{
  "arch": "gmlp",
  "mixing": "cutmix",
  "batch_size": 64,
  "epochs": 30.2
}
Rows from block 5 of a small image classifier, named by matrix and row number. Rows with one number belong to one neuron. Each number is 128 + 24 x the weight over its row's rms, rounded and kept within 0 to 255. All counts start at 0.
Before each neuron's rows are labels from the 100 images, of 14976, where the neuron reaches its largest size: "colour at peak" is the nearest of a few named colours to the mean colour under the peak. Only what is clearly more common there than usual is listed. The data: photos of arthropod specimens (BIOSCAN-5M). In brackets: how many of the 100, against the usual share in percent.
# u: gMLP up (value half) (model.blocks.5.mixer.u.weight, 384x192), inputs 96-191
# v: gMLP up (gate half) (model.blocks.5.mixer.v.weight, 384x192), inputs 96-191
# out: gMLP down (model.blocks.5.mixer.out.weight, 192x384, transposed), outputs 96-191

colour at peak: grey (53 vs 8.9)
u.76 [133 151 144 127 137 160 186 122 134 124 119 125 165 104  97 163  87 127 137 196 137 138 115 102 122 108 105 181 104 131 120 131 133  86 128 146 130 142 170 160 115 138 140 160 104 167 148 136 104 104 133  96 106 165  99 100 144 130 157 133 125 144 105 145 169 118 117  99 117 134  95  98 131 137 126 163 132 146  99 109 129 121 113 113  76 128 100 112 173 156 140 120 119 153 122 111]
v.76 [142 141  77 140 122 110 165 113 154 101 118 144 113 156 109  64 129 123 122 110 108 145 133 115 111 120 129 168 116 165 152 114 128  82 114 101 113 106 114 110 122 143 122 144 114 136 167 134 133 140  98 110  98 148 118 106 153 134 133 116 125 166  84 129 166 158  97  92 140  97 111  89 215 130 105 116 136 145 105 125 134 133 150 130 110  87 120 122 180 125 155 175 121 103 127 160]
out.76 [116 150 129 131 112  77 112  98 189 102 150  93 127 143 156 150 172 131 130 150 117 133 131 121 108  77 118 155 144 142 183 145 128  93 121 144 104 128 118 111  82  98 168 156 104 152 148 155 124 140 149 123  86 129 118 128 124 143 133 132 115 123  69 109 146  91 101  86 156 125 105 132 123 163  91 120 112 140 121 116 131 162 138 133 140 137 148 134 179 145 128 112 110 120 141 109]

colour at peak: grey (55 vs 8.9)
u.292 [ 90 105 144 126 122 146 165 179 116  68 150 137 101 125 114 119 142 130 119 123 102 105 130 124  67 123 167 120 104  99 111 123 137 124 131  92 179  82 173 142 111 103 115 147  89 131 155  96 120 125 110 130 133 125 122 145 113 104 137  88 151 146  75 127 127 139 154 154 137  96 158 138 115 121 156 143  89 112  74 145 122  88 124 137 146 125  80 121 124 178 132 141 160 105 116 129]
v.292 [113 125 123 142 134 120 133 126 129 106 141 101 132  96 123  94 123  98 134 118 102 141 151 124  84 128 174 102 102  83 130 115 109 135 124  90 123 126 176 175 131 108 136 167 121 129 159  60 138 121  98 145 101 105 100 117 116 117 147 106 195 133  87 120 114 147 138 129 148  65 138 116 121 136 115 144  90 134 139 160 115 113 134 116 166 127  89 133 130 149 159 171 134  62 135 122]
out.292 [143 116 141 126 152 107 147 122 139  96 116 133 137 128 125 166 103 115 129 114 130 182 130 124 126 158 156 148 126 130  50 111 124 170 144  98 144 138 101  56 124 153 123 117 168 137 116  99 124 110 129 128 136  77 111 118 120 131 126 162 142 115 191 136 116 140 144 159 122 130 153 174 123 129 122 143 119 151 135 116 126 101 125 118 136  95 109 128 106 126 126 147 136  79 138 145]

colour at peak: white (80 vs 30.4)
u.186 [126 113 147 149 149 139 123 159 134 119  88 129 116 115 127 132 127 166  87 148 113 111 123 133 138 144 137 155 100 106 141 113 114 123 131 131 134 124 116 111  80 136 118 130  88 141 123 130 113 108 118 134 122 104 116 133 163 102 161 103 113 131 101  92  98 124 175 152  97  80 128 127 141  85 137 161 183 134  88 159 156 103 101 104 126 154 129 137 167 121 149 151 125 139 123  89]
v.186 [153 104 115 133 122 120 125 108 159 123 136 133 131 132 135  70 136 141 121 105 121 125  71 131  99  91 129 126 118 154 125 114 110 115  92 140 140 103 117 122  56 142 119 128 141 128 149 117 163 146  89 128 116 137 157  88 122 143 180 170 153 116  93 128 115 158 138 136 140 121 160 138 126 138 126 105 146 168 126 117 107  91  98 102 136 124 108 140 170  73 133 134 113 121 159 161]
out.186 [172 161 116 153 109 142 133 130 132 129 108 100  79 153  84 145 127 131 111 157 117 116 124 161 105 161 123 213  89 102 130 128 133 100 134 117 143 160 127 136 128 170 118 128  69 164 141 117 145 143 129 112 121 104 125 120 127 113 150 144  97 157 130 123 126 130 127 122 114 122 128 119 159  74 114 103 126 121  68 146 176 132 145 129 136  93 140 149 124 134 115 145 118 125 128  96]

colour at peak: grey (59 vs 8.9)
u.348 [110 112 129  85 124 194 158 179 108  95 149 161 105 136 108 120 117 155  81 164 123 118 100 132  98 141 141 162  89 127 112 122 133 114 121 123 168 111 160 114  98 118 129 135  65 124 137 126 108 109 109  99 144 151 115 137 127 110 168 122 131 164  95 148 136 165 125 130 128 121 146 131 145 100 143 128 121 130  60 127 172 101 120 123  92 116 115 120 110 145 117 117 126 143 129 115]
v.348 [155 142 122 125 163 122 139 129 144 133 133 101 152 116 168 174  94 139  68 148 104 120 136 109 145 145 119 175 124  95 104 127  97 129 128 148 153 141 104 126 104 175 112 143 121 144 109 156 127 112 109 138 129  96 127 152 155 136 157 126  79  81 128 120 114 120 123 164  77 125 120 118 108 128 162 170 139 149 119 119 164 122  88  83 152 152  87 164  90  89 123 131 123 103 115 114]
out.348 [140 101 115  89 145 128 133 148  82  95 163 143  92 128  99 133 112 139 113 154 143 137 120 155 162 148 112 210 142 158 124 131 125 126 126 112 145 142  93 102 110 166  95 149 121  81  89 151 133 142 127 119 138 163 150 163 138 148 139 128 103 127 140 132 150 179 119 152 111 107 145 154 161 110 168 119 113 132 123 146 179 108 108 121 121 102 132 152 101  87 130 141 123 130 145 120]

colour at peak: grey (30 vs 8.9)
u.297 [116  98 120 102 110 173 159 142  97 116 118 158 124 132 137 119 120 140 109 190 157 100 124 121 123 158 140 169 114 125 133 115 135 132 167 114 174 107 151 133  79 135  93 143  84 127 147 135 127 123 131 127 144 139 126 143 147 115 183 102 127 162 115 126 129 133 129 123  91 116 138 121 141  82 151 140 145 115  42 116 170  92 120 129 100 129 118 109 160 127  89 136 136 137 111 119]
v.297 [109 140 123 107 127 183 139 148 125  97  82 148 123 129 122 139 105 171 126 167 154  93 112 106 103 138 141 169  77 115 109 103 137 146 148 125 134 119 130 121  89 123 128 127  74 133 118 132 127  86 138 127 137 123  95 105 134  83 181 126 128 122 115 127 142 127 159 121 117 106 120  85 150 127 161 163 132 114  97 163 176  94 132 113 163 171 115 122 121 143 135 156 119 126 103 123]
out.297 [144 122 110  93 105 170 140 113 130 105 131 148 119  95 163 142 117 139 129 165 116 133  90 160 124 107 150 158 174 151  82 142 118 102 108 130 122  91 127 125 109 178 139 134 125 118 113 140 141 145  97 118 124 149 152 128 130 142 106 134 128 173 124 144 179 183 127 124 139 126 119 130 197 137 131 128 118 148 136 132 138 133 120 151  38 104  70 105 136 117 104 136 123 116 128 164]

colour at peak: white (78 vs 30.4)
u.201 [128 100  86 125  94 152 143 126 110  77 117 163 118  95 113 146 123 135 102 163 139 119 104 156 112 160 204 145 139 151 119 142 147  94 135 125 119 122 120 107 104 139 110 111  79 115 116 107 124 159 118 171 131 134 149 102 118 114 169 121 109 127 135 149 113 236 166 135 129 142 133 131 166 138 104 139 117 117 111 120 172  91 134 146  92 159 116  94 117 138 131 127 123 131 129 148]
v.201 [129 142 108 101 141 143 173 137  94 138 125 158 155 137 125 110  87 180 143 175 120  91 127 103 116 137 124 174  98 114 103 121 108 108 129  97 142 133 161 119  57 141 120 151  96 136 142 131 134 130 142 107 110 127 129 120 150 136 155 115 127 128 125 126 164 120 158 129 110 128  97 112 159 114 142 126 118 121  74 145 162  64 101 139 131 144 120 116 121 117 134 198 148 133 104 110]
out.201 [133 131 115 129 131 116 127 118 110 198 134 165 142 136 120 159 124 151 134  90 128 107 125 131 115 121  81 113 134 172 166 119 141 141 139 132 121 145 130 141 123 103 128  95 147 126 147 134 129 148 123 125 128 137 114 122 128 136 127  88  58 103 173 134 109 139 132 103 144 140 106  71 134 148 116  79 160 110 131  98 107 121 130 156 120 168 131 152  59 111 131 137 174 155 119 132]

colour at peak: white (80 vs 30.4)
u.71 [128 121 127 108 125 139 136 135 110 130  92 162 145 108 134  93 120 189 100 167 130  94 134 118 125 140 166 137 106 107 134  97 107 127 122 111 146 127 146 147  73 133 113 147  98 136 133 106 125 130 107 145 118 100 132 145 164 105 149  99 145 140  85 112 136 133 190 146 120  91 123 130 122  76 157 147 127 101  93 160 159  94 106 122 133 164 122 132 151 120 134 155 127 123 135  74]
v.71 [119 102 122 131 123 133 132 136 130 107 126 127 150 115 136  71 138 151 141 104 113 111  80 130  80 102 152 105 123 128 124 137 109 135 110 113 132  91 159 155  56 117 128 138 138 136 130 103 152 109  92 142 136 127 149  90 118 116 168 148 194 135  59 117 119 123 146 140 130 114 169 136 118 138 151 125 126 134 132 137 112  69 110 120 149 128  99 135 183 102 143 158 105 112 141 145]
out.71 [153 138 124  86 111 167 156 146 126 125 108 123 124 127  92 154 108 167 117 180 111  94 122 155 111 177 130 202 123 117  95 147 137 126 126 130 138 186 139 152 100 175 107 119  85 165 129 107 146 142 132 116 144 125 136 118 112 126 146 132 106 138 136 152 131 124 144 160 113 135 108 128 148 109 137 131  83 106 100 126 157 115 128 161 128 111  99 100 133 125 141 145 136 123 121 134]

colour at peak: grey (26 vs 8.9)
u.241 [131 106 148 132 147 118 122 158 129 141 119 101 113 168 135  95 176 126 115 108 142 143 146 132 164 128 117 118 106  95 134 113 126 147 128 112 115 139 115 115 115 124 128 138 133 110 105 132 130 115 134 133 174 120 129 155 125  90 147 127 127 134 117  78  91 112 129 149  89  84 151 138 135  22 145 115 138 123 133 165 114 124 130 111 151  87 155 143 171 100 125 135 104 136 135  67]
v.241 [137 162 120 133  94 155 206 106 162 136 115 143 142 140 150 125 112 146  97 149 134 122 111 135 122 119 128 166 124 116 116  69 133  91 146 128 142 154 126 140  79 146 130 166  68 145 151 137  98 146 114 129 118 133 131 132 156 128 157 104 115 109 108 138 151 113 153 135 133  84 101 115 148  52 116 123 131 101 101 126 143 121 128 143 111 135  85 124 101 126 107 168 109 128 135  91]
out.241 [124 174 106 123 117 130  96 124 111 135 155 125 138 127 152 123 118 119 172 117 140  99 153 104  88 117 131  91 119 124 187 137 139 115 141 109 150 129 144 152 162  79 129 159 116 160 143 150 126 134 166 122  89 126 105 129 123 142 131  91 172 131 106 129 145 129 109 106 149 115  92 125 100 149 127 113 106 122  98 134 144 141 148 153 165 164 119 123 129 151 128 167 142 105  82 131]

colour at peak: grey (76 vs 8.9)
u.370 [113  66  96 138 117 150 147 128  99 106  87 155 124 139 135  98 103 115 116 152 124  63 127  97 125 174 188 156 124 114 119 125 140 155 166  94 117 136 121  91 126 127  90 105 131 107 117 124 117 126 142  99 154 116 127 122 138 103 130 138 144 151 125 123 123 106 130 159  79 125 148 116 128  30 129 124 190 139 101 168 149 129 138 109  89 110 133  98 153 128 126 115 116 126 137 120]
v.370 [127 120 130 137 117 122 138 127 149  90  92 105 117 121 178 168 111 139 146 138  83 155 131  88 132 127 146 105 156 125 154 175 128 123  94 155 118 113 112 142  74 133 131  90 145 150 137 155 113 139 140 122 126  92 118  80  86 139 170 110 118  92 125 101 123  99 170 126 127 141 118 137 105 149 114 150 110 146 157 129 114 145 128 132 126 143 114 148 133 122 164 122 157  98 130 164]
out.370 [118 129 126  57  93 136 129 149  77 140 159 134 140 176 109 102  94 145 141 142 143  93 135 146 102 125 126 158 105 132 165 132 139 132 133 121 133 145 139  95 114 115 104 141 130 135 137 120 149 155 177 107 135 160 122 131  99 149 124  99 100 144 130 111 146  96 155  96 135 120  86 139 128  93 135 104  96  84  96 113 140 132 130 149 135 131 141 104  60 155 128 158 140 168 108 115]

colour at peak: grey (37 vs 8.9)
u.53 [135 130 141 123 134 142 168 135 127 141 149 123 147 122 119 122  82 131 139 148 125 144 115 102 107 108 112 134  84 113 134 128 121  82 126 144 174 113 195 177 111 131 127 166 121 144 160 127  88 104  98  93 101 153 107 142 142 150 164 106 159 160  77 145 161 151 119 120 125 150 123 108 125 130 139 176 113 140  66 106 126 119 102 128  77 120  93 132 145 156 116 119 120 132 144 135]
v.53 [156 157  98 145 134 115 143 137 147 128  83 106 170  95 157  94  98 142 144 126  83 165 160 103 106 128 154 117  98  99  83 122 118 106 111 132 116 153 160 123  97 120 136 162 111 168 152  85 120 131 101 151  87 115 102 120 144 135 152  96 155 107  81  92 109 122 153 140 131 108  95 105 142 163 111 148 141 157 109 160 117 126 134 136 125  97  75 127 173 135 164 189 108 110 101 147]
out.53 [127 143 131 147 123  84 116 122 176 132 184  76  93 181 159 127 157 110  93 146 122 149 123 141 118 124  74 160 144 123 168 127 158  89 133 155 126 139 103  97 120 125 142 151 112 137 144 144 109 144 147 105  95  98 112 156 131 131 146 145  83 101 104 104 123  96  61 129 134 126 123 183 141 126 104 115  92 143 122 128 131 184 145 137 137 128 144 143 125 134  99  90  99 137 144  77]

colour at peak: white (86 vs 30.4)
u.54 [162 112 138 155 136 128 147 116 145  89  81 126 157 107 157 146 137 129 115 191  99 127 131 135 139 154 170 129 111 140 105 148 125 126 133 132 111 134 112 112  44 183 128 124 113 140  99 112  95 128 105 182 105  98 131 103 122 127 189 133 128 110 123  97 127 133 174 183 101 129 128 159 144 122 130 184  97 141 127 149 132 123 122 109  91 126  88 134 165 124 141 141  97  99 129 149]
v.54 [136 141 144 113 120 145 152 143 140 138 125 157 115 187 110 119 139 131  75 180 140 144 125 129 126 178  96 198 100 104 109  55 135 117 121 130 184 138 150 123 115 144  93  98  85 166 163 124 117 113 132  95 125 129 132 148 141 124 149 131  69 108 120 131  95 126 127 131 118 114 124 112 124  85 138 138 138 125  48 127 138 117 125 130 149 131 121 134  84 121 115 117 168 153 111  73]
out.54 [ 91 112 131 120 132 130 148 123 122 120 111 150 141 122 174 134 126 140 134 121 101 115 150  93 128 108 165  33 139  97 124 130 122 159 120 123 110 126 169 133 109  89 124 130 147 120 132  89 131 134 134 142 164 147 130 116 111 132 137 123 180 120 115 153 130 101 160 155 126 133 115 123 114 127 140 132 130 120 206 158 108 126 128 138 176 137 107  92 129 127 173 128 149  95  99 145]

colour at peak: white (60 vs 30.4)
u.101 [130 101  83 123  98 150 138 125 110  82 117 170 139  83 105 141 125 141  97 145 154  97 101 152 106 144 202 150 137 150 115 139 140 111 145 118 125 121 128 106  99 134  92 109  87 115 116  91 133 168 116 194 138 130 157 109 132 114 163 132 115 165 135 149 113 216 143 126 127 136 142 122 176 139 113 134 125 115 106 111 184  85 135 144  87 152 124  93 127 143 127 134 128 139 124 146]
v.101 [106 130 122 104 108 138 107 134 130  94 145 164 154 129 114  83 149 157 130 103 148  92  95 136  79  70 146 144 127 134 112 113  88 168 105 111 147 154 159 103  58 103 131 121 142 127 130 127 140  80 132 130 159 147 138 115 151 128 167 152 131 125  81 132 134 122 165  96 152 102 158 135 110 133 164  88 145 118 120 128 142  61  94 135 155 122 128 105 148 120 133 167 148 129 130 129]
out.101 [144 122 108 115 130 102 125 129 100 205 131 167 166 140 128 142 122 175 132  90 128  96 125 129 109 108  88 136 134 181 179 115 138 157 129 127 120 136 122 141 117 104 120 128 154 128 128 129 141 143 125 123 129 140 122 123 138 139 122  91  64  97 159 112 131  99 133  90 144 139 105  72 128 144 133  82 156 106 129 113 125 105 127 139 121 169 133 155  82 106 124 149 164 136 125 120]

colour at peak: grey (45 vs 8.9)
u.144 [ 81 125 133 127 135 129 155 124 128 126 140 176  98 137 113 131 140 132 133 130 113 118 153 119 120 144 144 118 117  98 127  82  83 120 121  73 143 136 193 115 116  90 128 132 125 138 185  98 130 141 156  96 129 133 148 132 136 136 138  69 117 136 126 154  96 134 119 155 137 113 124 116 129 114 118 101 131 126 125 131 128  70  82 135 175 157 102  95 128 123 152 141 186 164  82 107]
v.144 [137 132 127 143 131 162 175 128 118 110 110 120 163 149 119 152 107 128  95 155 147 154 113 132 119 138 125 165 128 122  72  85 130  94 163 150 154 136 114  71 117 151 109 158  95 149 127 109 130 100 104 135 134 139  99 125 153 123 148 118 118 124 131 124 114 157 157 148  85  58 138 109 161 104 136 161 137 152  88 144 158 117 129 108 148 126  79 125 112 130 122 167 124 111 108 111]
out.144 [166 109 119 130 146  92  98 139 128 135 144 109 142 101 121 112 140 129 120  99 127 200 128 126 140 126 149 128 127 157 116 165  78 131  80 128 104 137 126 130 122 140 130 120 121  96  83 107 105 110 113 168 126 121 134 140 131 119 144 160 185 129 113 124 109 167  97 137 143 170 132 166 118 170 131 141 135 144 152 118 135  83  98  95  97  77 145 141 144 108 146 129 101  91 181 163]

colour at peak: grey (65 vs 8.9)
u.86 [ 89 114 135 108 116 181 193 162  95 106 135 163 128 123 101 112 133 138 105 152 130  97  98 125 103 150 161 126 108  92 110 113 139 133 147  71 164  97 169 121 104 116 108 145  66 128 138 100 114 119 129 131 156 114 129 126 125  92 139 144 148 163 106 159 117 129 150 144 116  94 144 129 129  60 141 151 116  81  92 137 154  92 137 127 133 132 114  97 127 153 117 138 153 127  83 104]
v.86 [122 162 110 126 154 134  96 125 106 125 121 140 180 120 116 134  92 157 123 132 174 126 146  69 132 115 117 128 104 125 113 112  95 126 150 117 118 131 157 170  56 123 119 128 122 135 120 129 117 120 128 142 128 192 124 157 161 157 194 130 129 151 115 156 158 160 135  91 111 128  98  69 136 155 169 144 180 121 125 120 156  88  86  92 126 151 119 107 127 113 145 152 143 131 120 148]
out.86 [173 122 124  94 121 154 123 146  74 128 120 133 169  94 121 140  44 150 161 146 138 137 123 127 136 177 143 191 120 166  74 137 138 175 149 112 128 203  90 106 125 163 119 122 148 138  86 125 117 130 152 133 124 117 112 121 127 146 112 110 104 108 186 103 156 142 176 131 130 128 106 156 145 130 149 135 128 131 109 132 151 111 135 147 113 113 116 113  93 125 124 190  99 122 142 127]

colour at peak: white (77 vs 30.4)
u.64 [140 131 134 153 139 125 120 126 140  84  92 131 111 101 177 138 124 135 143 158 122 128 150 142 138 168 161 129 102 120 143 133 112  96 115 131 136 121 127 107  44 130 129 124 103 160 128 139 112 143 129 146 104 109 138 118 118 131 174  78 121 116 113  94 127 163 164 155 110  86 135 159 149 126 134 142 105 131  97 164 138 128 108 143 118 162  71 127 137 121 147 138 132 135  98 118]
v.64 [133 155 126 110 128 162 137 153 133 113 150 155 147 108  93 117 150 163  95 162 156 123  69 130 109 138 110 210 123 111  96 102 130 126 107 108 145 140 148 129  85 140 144 119  84 130 127 140 108  90 112 120 136 124 120  95 166 118 162 158 124 147 100 152 131 113 128 126 132 139 120 135 123 133 140 128 133  92  87  84 191  92 110 127 122 130 124 124 129 138 141 126 107 118 139 111]
out.64 [ 83  67 127  96  97 166 131 128 116 133  94 186 126 132 170 135 129 132 101 130 105 107 144  97 139 133 156 112 173 120  95 115 146 181 145 126 143 118 137 111 126 140 101 110 174 124 150 118 131 132 129 127 175 143 137 135 111 126 115 128 117 119 125 164  98 115 130 168 111 144 134 108 116 100 128 132 162 126 161 117 123 128 128 143 169 146  96 108 100 103 130  89 167 116 111 148]

colour at peak: white (67 vs 30.4)
u.232 [131 130 130 129 128 177 147 146 115 128 122 165 140 117 106 140 110 141 110 164 135  98 108 115 117 160 147 182 104 109 110 120 129 126 139 119 166 126 143 117  73 134 118 140  74 148 138 129 129 113 131 113 119 134 118 133 173 116 177 113 125 156 124 125 115 131 146 131  96 105 124 139 148  83 142 146 183 107  51 128 186  81 105 120 119 148 114 110 156 127 122 158 132 135 110  98]
v.232 [135 110 127 125 112 125 129 108 147 113 128 168 148 138 128  75 147 145 130 103 142 113  79 110  93  88 135 124 122 149 103 111 113 134 108 128 143 125 137 104  38 131 117 124 157 132 142 117 140 123 100 130 137 143 155 112 138 135 177 168 155 138  84 126 143 133 163 138 122 122 156 132 112 133 158 102 156 147 127 123 111  65 101 109 138 104 111 114 159  99 135 132 122 116 148 139]
out.232 [182 170 129 158 121 120 126 103 128 112 109  88 120 138 111 127 119 135 135 171 156 132 125 161 132 127 122 202 141 129  99 134 124 114 127 114 108 166  80 104 122 166 142 148 110 128 107 109 177 146 130 156 109 134 148  98 121 132 130 141 130 119 128 119 163 124 157 131 130  93 116 136 190 110 128 102  83 114 106 166 159 127 145 139 136  98 129 124 135  99 128 162  72 101 144  99]

colour at peak: grey (64 vs 8.9)
u.273 [135 101 150 145 107 166 107 121 130 168  86 128 149 129  92 116 133  92 131 110 167 132  82 120 128 152 149 131 123 136  98 120 138 148 137 134 134 160 132 143 155 151 116  87 147 114 161  56 119 114 110 147 169 116 137 103 116 120 121 154 144 163 132 140  76 131 133 142 102 137 173 115 117  86  94 112 139 130 132 131 102 130 134 107 124 115 134 125 142 121 116  95 126 110 177 120]
v.273 [ 86 108 168 113 128 155 139 104 102  74 131 153 121 136 106 161 123 110 144 138 116 141 125 112 112 154 201 128 130  97 127 141 123 145 118 113 143  90 197 123 138 128 102 112 136 120 152  76 128 111 122 126 169 158 137  92  72 133 120 141 173 168 139 191 121 154 135 147 106 140 181 119  76 110 143 120 106 155 133 139 130 124 123 121 142 103 111 110 104 128 137  99 169  85 142 142]
out.273 [105 101 142  78 166 128 136 162  97 109 153 127 131 134  97 161 108 176 143 165 118 122 123 125 111 136 185 130  95 120 138 165 118 150 109 124 113 122 136 117 108 117 124 137 108 136 117 112 166 102 156 111 165 151 117 109  94 134 195 128 157 148 131 141 153 119 152 111 125 156 139 130 120 129 157 131 121 135 103 142 204  85  99 109 130 126 149 119 113 141 166 130 147 145 103 140]

colour at peak: white (69 vs 30.4)
u.90 [131 115 113 125 106 172 152 143 102 128 127 165 138 136 116 121 122 149 109 178 144  95 108 108 107 146 142 196 108 118 122 111 133 128 155 107 157 126 142 124  71 131 101 144  80 127 135 131 121 122 141 127 132 135 132 129 148 106 179 116 129 155 121 134 125 129 126 137 107 119 139 125 134  71 144 130 155 105  47 131 197  89 114 137 122 145 124 105 138 134  95 146 127 117 123 116]
v.90 [ 95 162  95 102 144 119 158 138 155 153 133 123 135 133 136 158  98 133  73 120 126 126 128 120 123 126 109 162 107  97  61  84 100 138 150 120 126 148 125 119 124 121 128 162 103 131 138 122 119 101 137 101 136 141 104 147 162 125 178 160 113 106 132 148 127 113 123 136 104 101  97  99 145 124 126 144 161 138 124 109 155 118 122  86 155 129 109 129 128 127 148 153 131 146  96  97]
out.90 [165 148 112 137 111 120 149 124 115 117 125 126 130 133 145 114 110 146 129 176 144 146 130 160 127 128 108 201 140 128 125 134 143  84 128  99 121  95 114 138 117 170 132 152 102 146 117 139 139 151 131 132  96 128 125 117 138 158 185 126 129 143 133  96 159 137 120 113 118 123 128 133 145 122 159 140  84 118 107 130 177 137 154 166  89 130 104 128 141 101  92 145 124 113 121 123]

colour at peak: grey (81 vs 8.9)
u.283 [129 145 140 118 102 198 165 110 118 116 129 143 176 128  48 132 119 129 120 160 153 153  95 136 115 139 133 140 104 142 124 139 146  72 153 133 128 133 133  86 120 135 121 137 119 140 149 118 154 125 126 141 117 179 116  66 136 109 141 121 145 149 113 123  98 141 144 111 134  88 119 107 137 120 128 128 107 148 112 101 123 126 144 120 107 136 138 105 148 132 122 165 118 152 129 133]
v.283 [178 150 137 157 133 142 157 105 127  97 125 121 135 165 133 155 120 129 102 166 127 142 146 125 134 152 127 190 125 138 133 130 143  67 148 139 152 127 120  91 124 178 109 125 120 146 134 142 143 149  84 163  88 131 141 135 130 132 127 117 118 124 120 103 146 179 160 149 103  66 112 126 169 109 149 147 103 148 101 151 157 126 130 128 118 138 114 131 139 110 115 165 118  89 126 111]
out.283 [128 134 154 143 155  51 104  89 156  93 182  75 105 178 133 109 163 143 149 133 113 140 144 138 141  98 100 147 134 110 176 136  90 129 103 138 115 139  99 124 110 116 149 159 175 112 125 141 131 164 130 134 110 137 148 135 111 187  94 121 123  99 117 124 135 132 145 111 139 152 140 154  69 135 131  90 128 140 115 154 118 117  93 142 141  97 161 178  99 123 127  88 126 129 160  88]

colour at peak: white (96 vs 30.4)
u.240 [122  97 125 119 143 157 135 133  98  55 135 168 117 127 108 159 126 132  75 194 158 129 120 144 144 175 175 143 132 142 108 141 158 131 155 119 119 108 127  97 100 139 115 105 103 107 111 131 108 137 131 149 159 147 140 122 117 116 166 159 100 133 152 175 118 198 130 139 104 143 139 124 147 133 137 139 119 124 128 101 179  93 126 120  97 151 134  87 119 152 135  81 145 135 118 140]
v.240 [121 125  98  95 130 109 118 103 147 127 128 162 133 148 134  95 153 147  97 121 125 122 109 130 127 122 131 121 143 154 157 135  54 125  79 124 121  84 127  96  76 133 121 100 132  98 123 128 156 135  87 128 139 150 146 132 134 146 156 167 135 133  95 157 154 165 135 116 142 148 145 109 120 145 143 140 168 130 146 102 134  66  72  85 115  80 137 142 132  87 140 110 117 120 156 153]
out.240 [124 150 108 131 117 113 127 120 110 166 142 127 120 144 110 152 126 126 132  96 146 129 134 150 123 124  67 114 132 172 161 126 129 123 159 140 114 171 104 128 133  81 137 111 117 124 128 160 131 131 153 110 129 127  95 132 130 125 132  72  41  91 148 111 119 124 131  69 166 115  98  88 167 148  99 108 144  99 123 118 129 150 163 159 147 135 139 162  77 127 120 151 139 159 111 134]

colour at peak: white (74 vs 30.4)
u.124 [146 113 114 124 130 156 129 153 131 148  95 143 119  82 135 127 106 153  84 151 125 105 140 165 135 181 170 141  73 111 117 126 120 121 118 113 128 110 135 112  78 173 104 126  76 147 128  88 132 131  98 145 122  98 139 118 141 116 163 124 117 140 127 114 102 142 172 157  97 118 140 149 150 105 147 168 129 108  86 150 175  96 107 114 118 138 117 136 137 112 132 151 137 138  88 125]
v.124 [118  92 128 118  97 134 128 128 125  94 140 124 127 139 141  71 138 149 148 106 124  97  63 124  82  93 150 109 126 142 127 135 111 129 106 120 135 118 133 139  58 123 125 120 151 133 133 118 152 119 108 129 142 133 159  87 119 126 180 150 185 124  81 126 122 136 151 128 133 120 172 147 126 139 139 105 129 136 132 132 105  68 101 132 151 133 114 125 183  82 128 144 117 128 157 154]
out.124 [174 125 104 124 105 134 132 144 156 100 103  80  88 106 122 128 141 150 129 152  98 128 104 145 100 165 153 171  99 130 124 153 124 109 113 123 132 155 137 187 107 154 120  92  92 168 132  81 123 125 125 125 121  67 114 109 143 101 162 121 147 125 105  96  88 119 165 122 129 127 130 152 121 136 112 160  71 131  81 145 129 138 140 143 113  90 122 138 168 138 133 160 128 128 149 138]

colour at peak: grey (51 vs 8.9)
u.59 [ 85  95 152 124 148 132 130 194  76 108 154 145 112 128 111 123 154 128 133 151 125 108 149 124 100 142 136 135  85 105 118 111 135 143 150  81 179  95 161 126 121  94 108 144 111 110 127 109 101  99 158 113 152 128 108 178 127  95 146 113 132 155 122 122 128 111 116 150 130 127 167 135 106  96 187 139 130 126  72 164 135  90 114 121 134 124 130 110 128 175 117 112 147 158 124 102]
v.59 [115 131 123  97 119 161 169 161 127 108 170 142 125 138  91 117 132 131 131 197 120 114  80 109  92 109 137 164  84 114 116 122 142 102 146 118 158 136 157 170 122 118 138 156 106 158 141 123  91 107 137  86 118 135  95  88 162 114 155 113 128 135  99 166 141 135 146  85 128 127 126 143 135 130 119 151 110 118  79  93 160 123 131 126 118 137  65 126 128 153 120 122 127 162 139  99]
out.59 [148 114 137 114 158 123 143 146 110  94 118 122 156 104 128 142  69 127 159 132 119 155 138 128 129 155 160 173  87 127  67 142 132 169 148  99 109 152 118 112 133 161 118 126 161 145  94  74 128 131 129 135 148 119 122 106 101 139 113 145 142 131 195 129 146 144 188 127 109 132 149 172 138 128 147 138 100 142 123 135 151  90 128 129 110  97 112 118 112 147 123 165 127 113 118 131]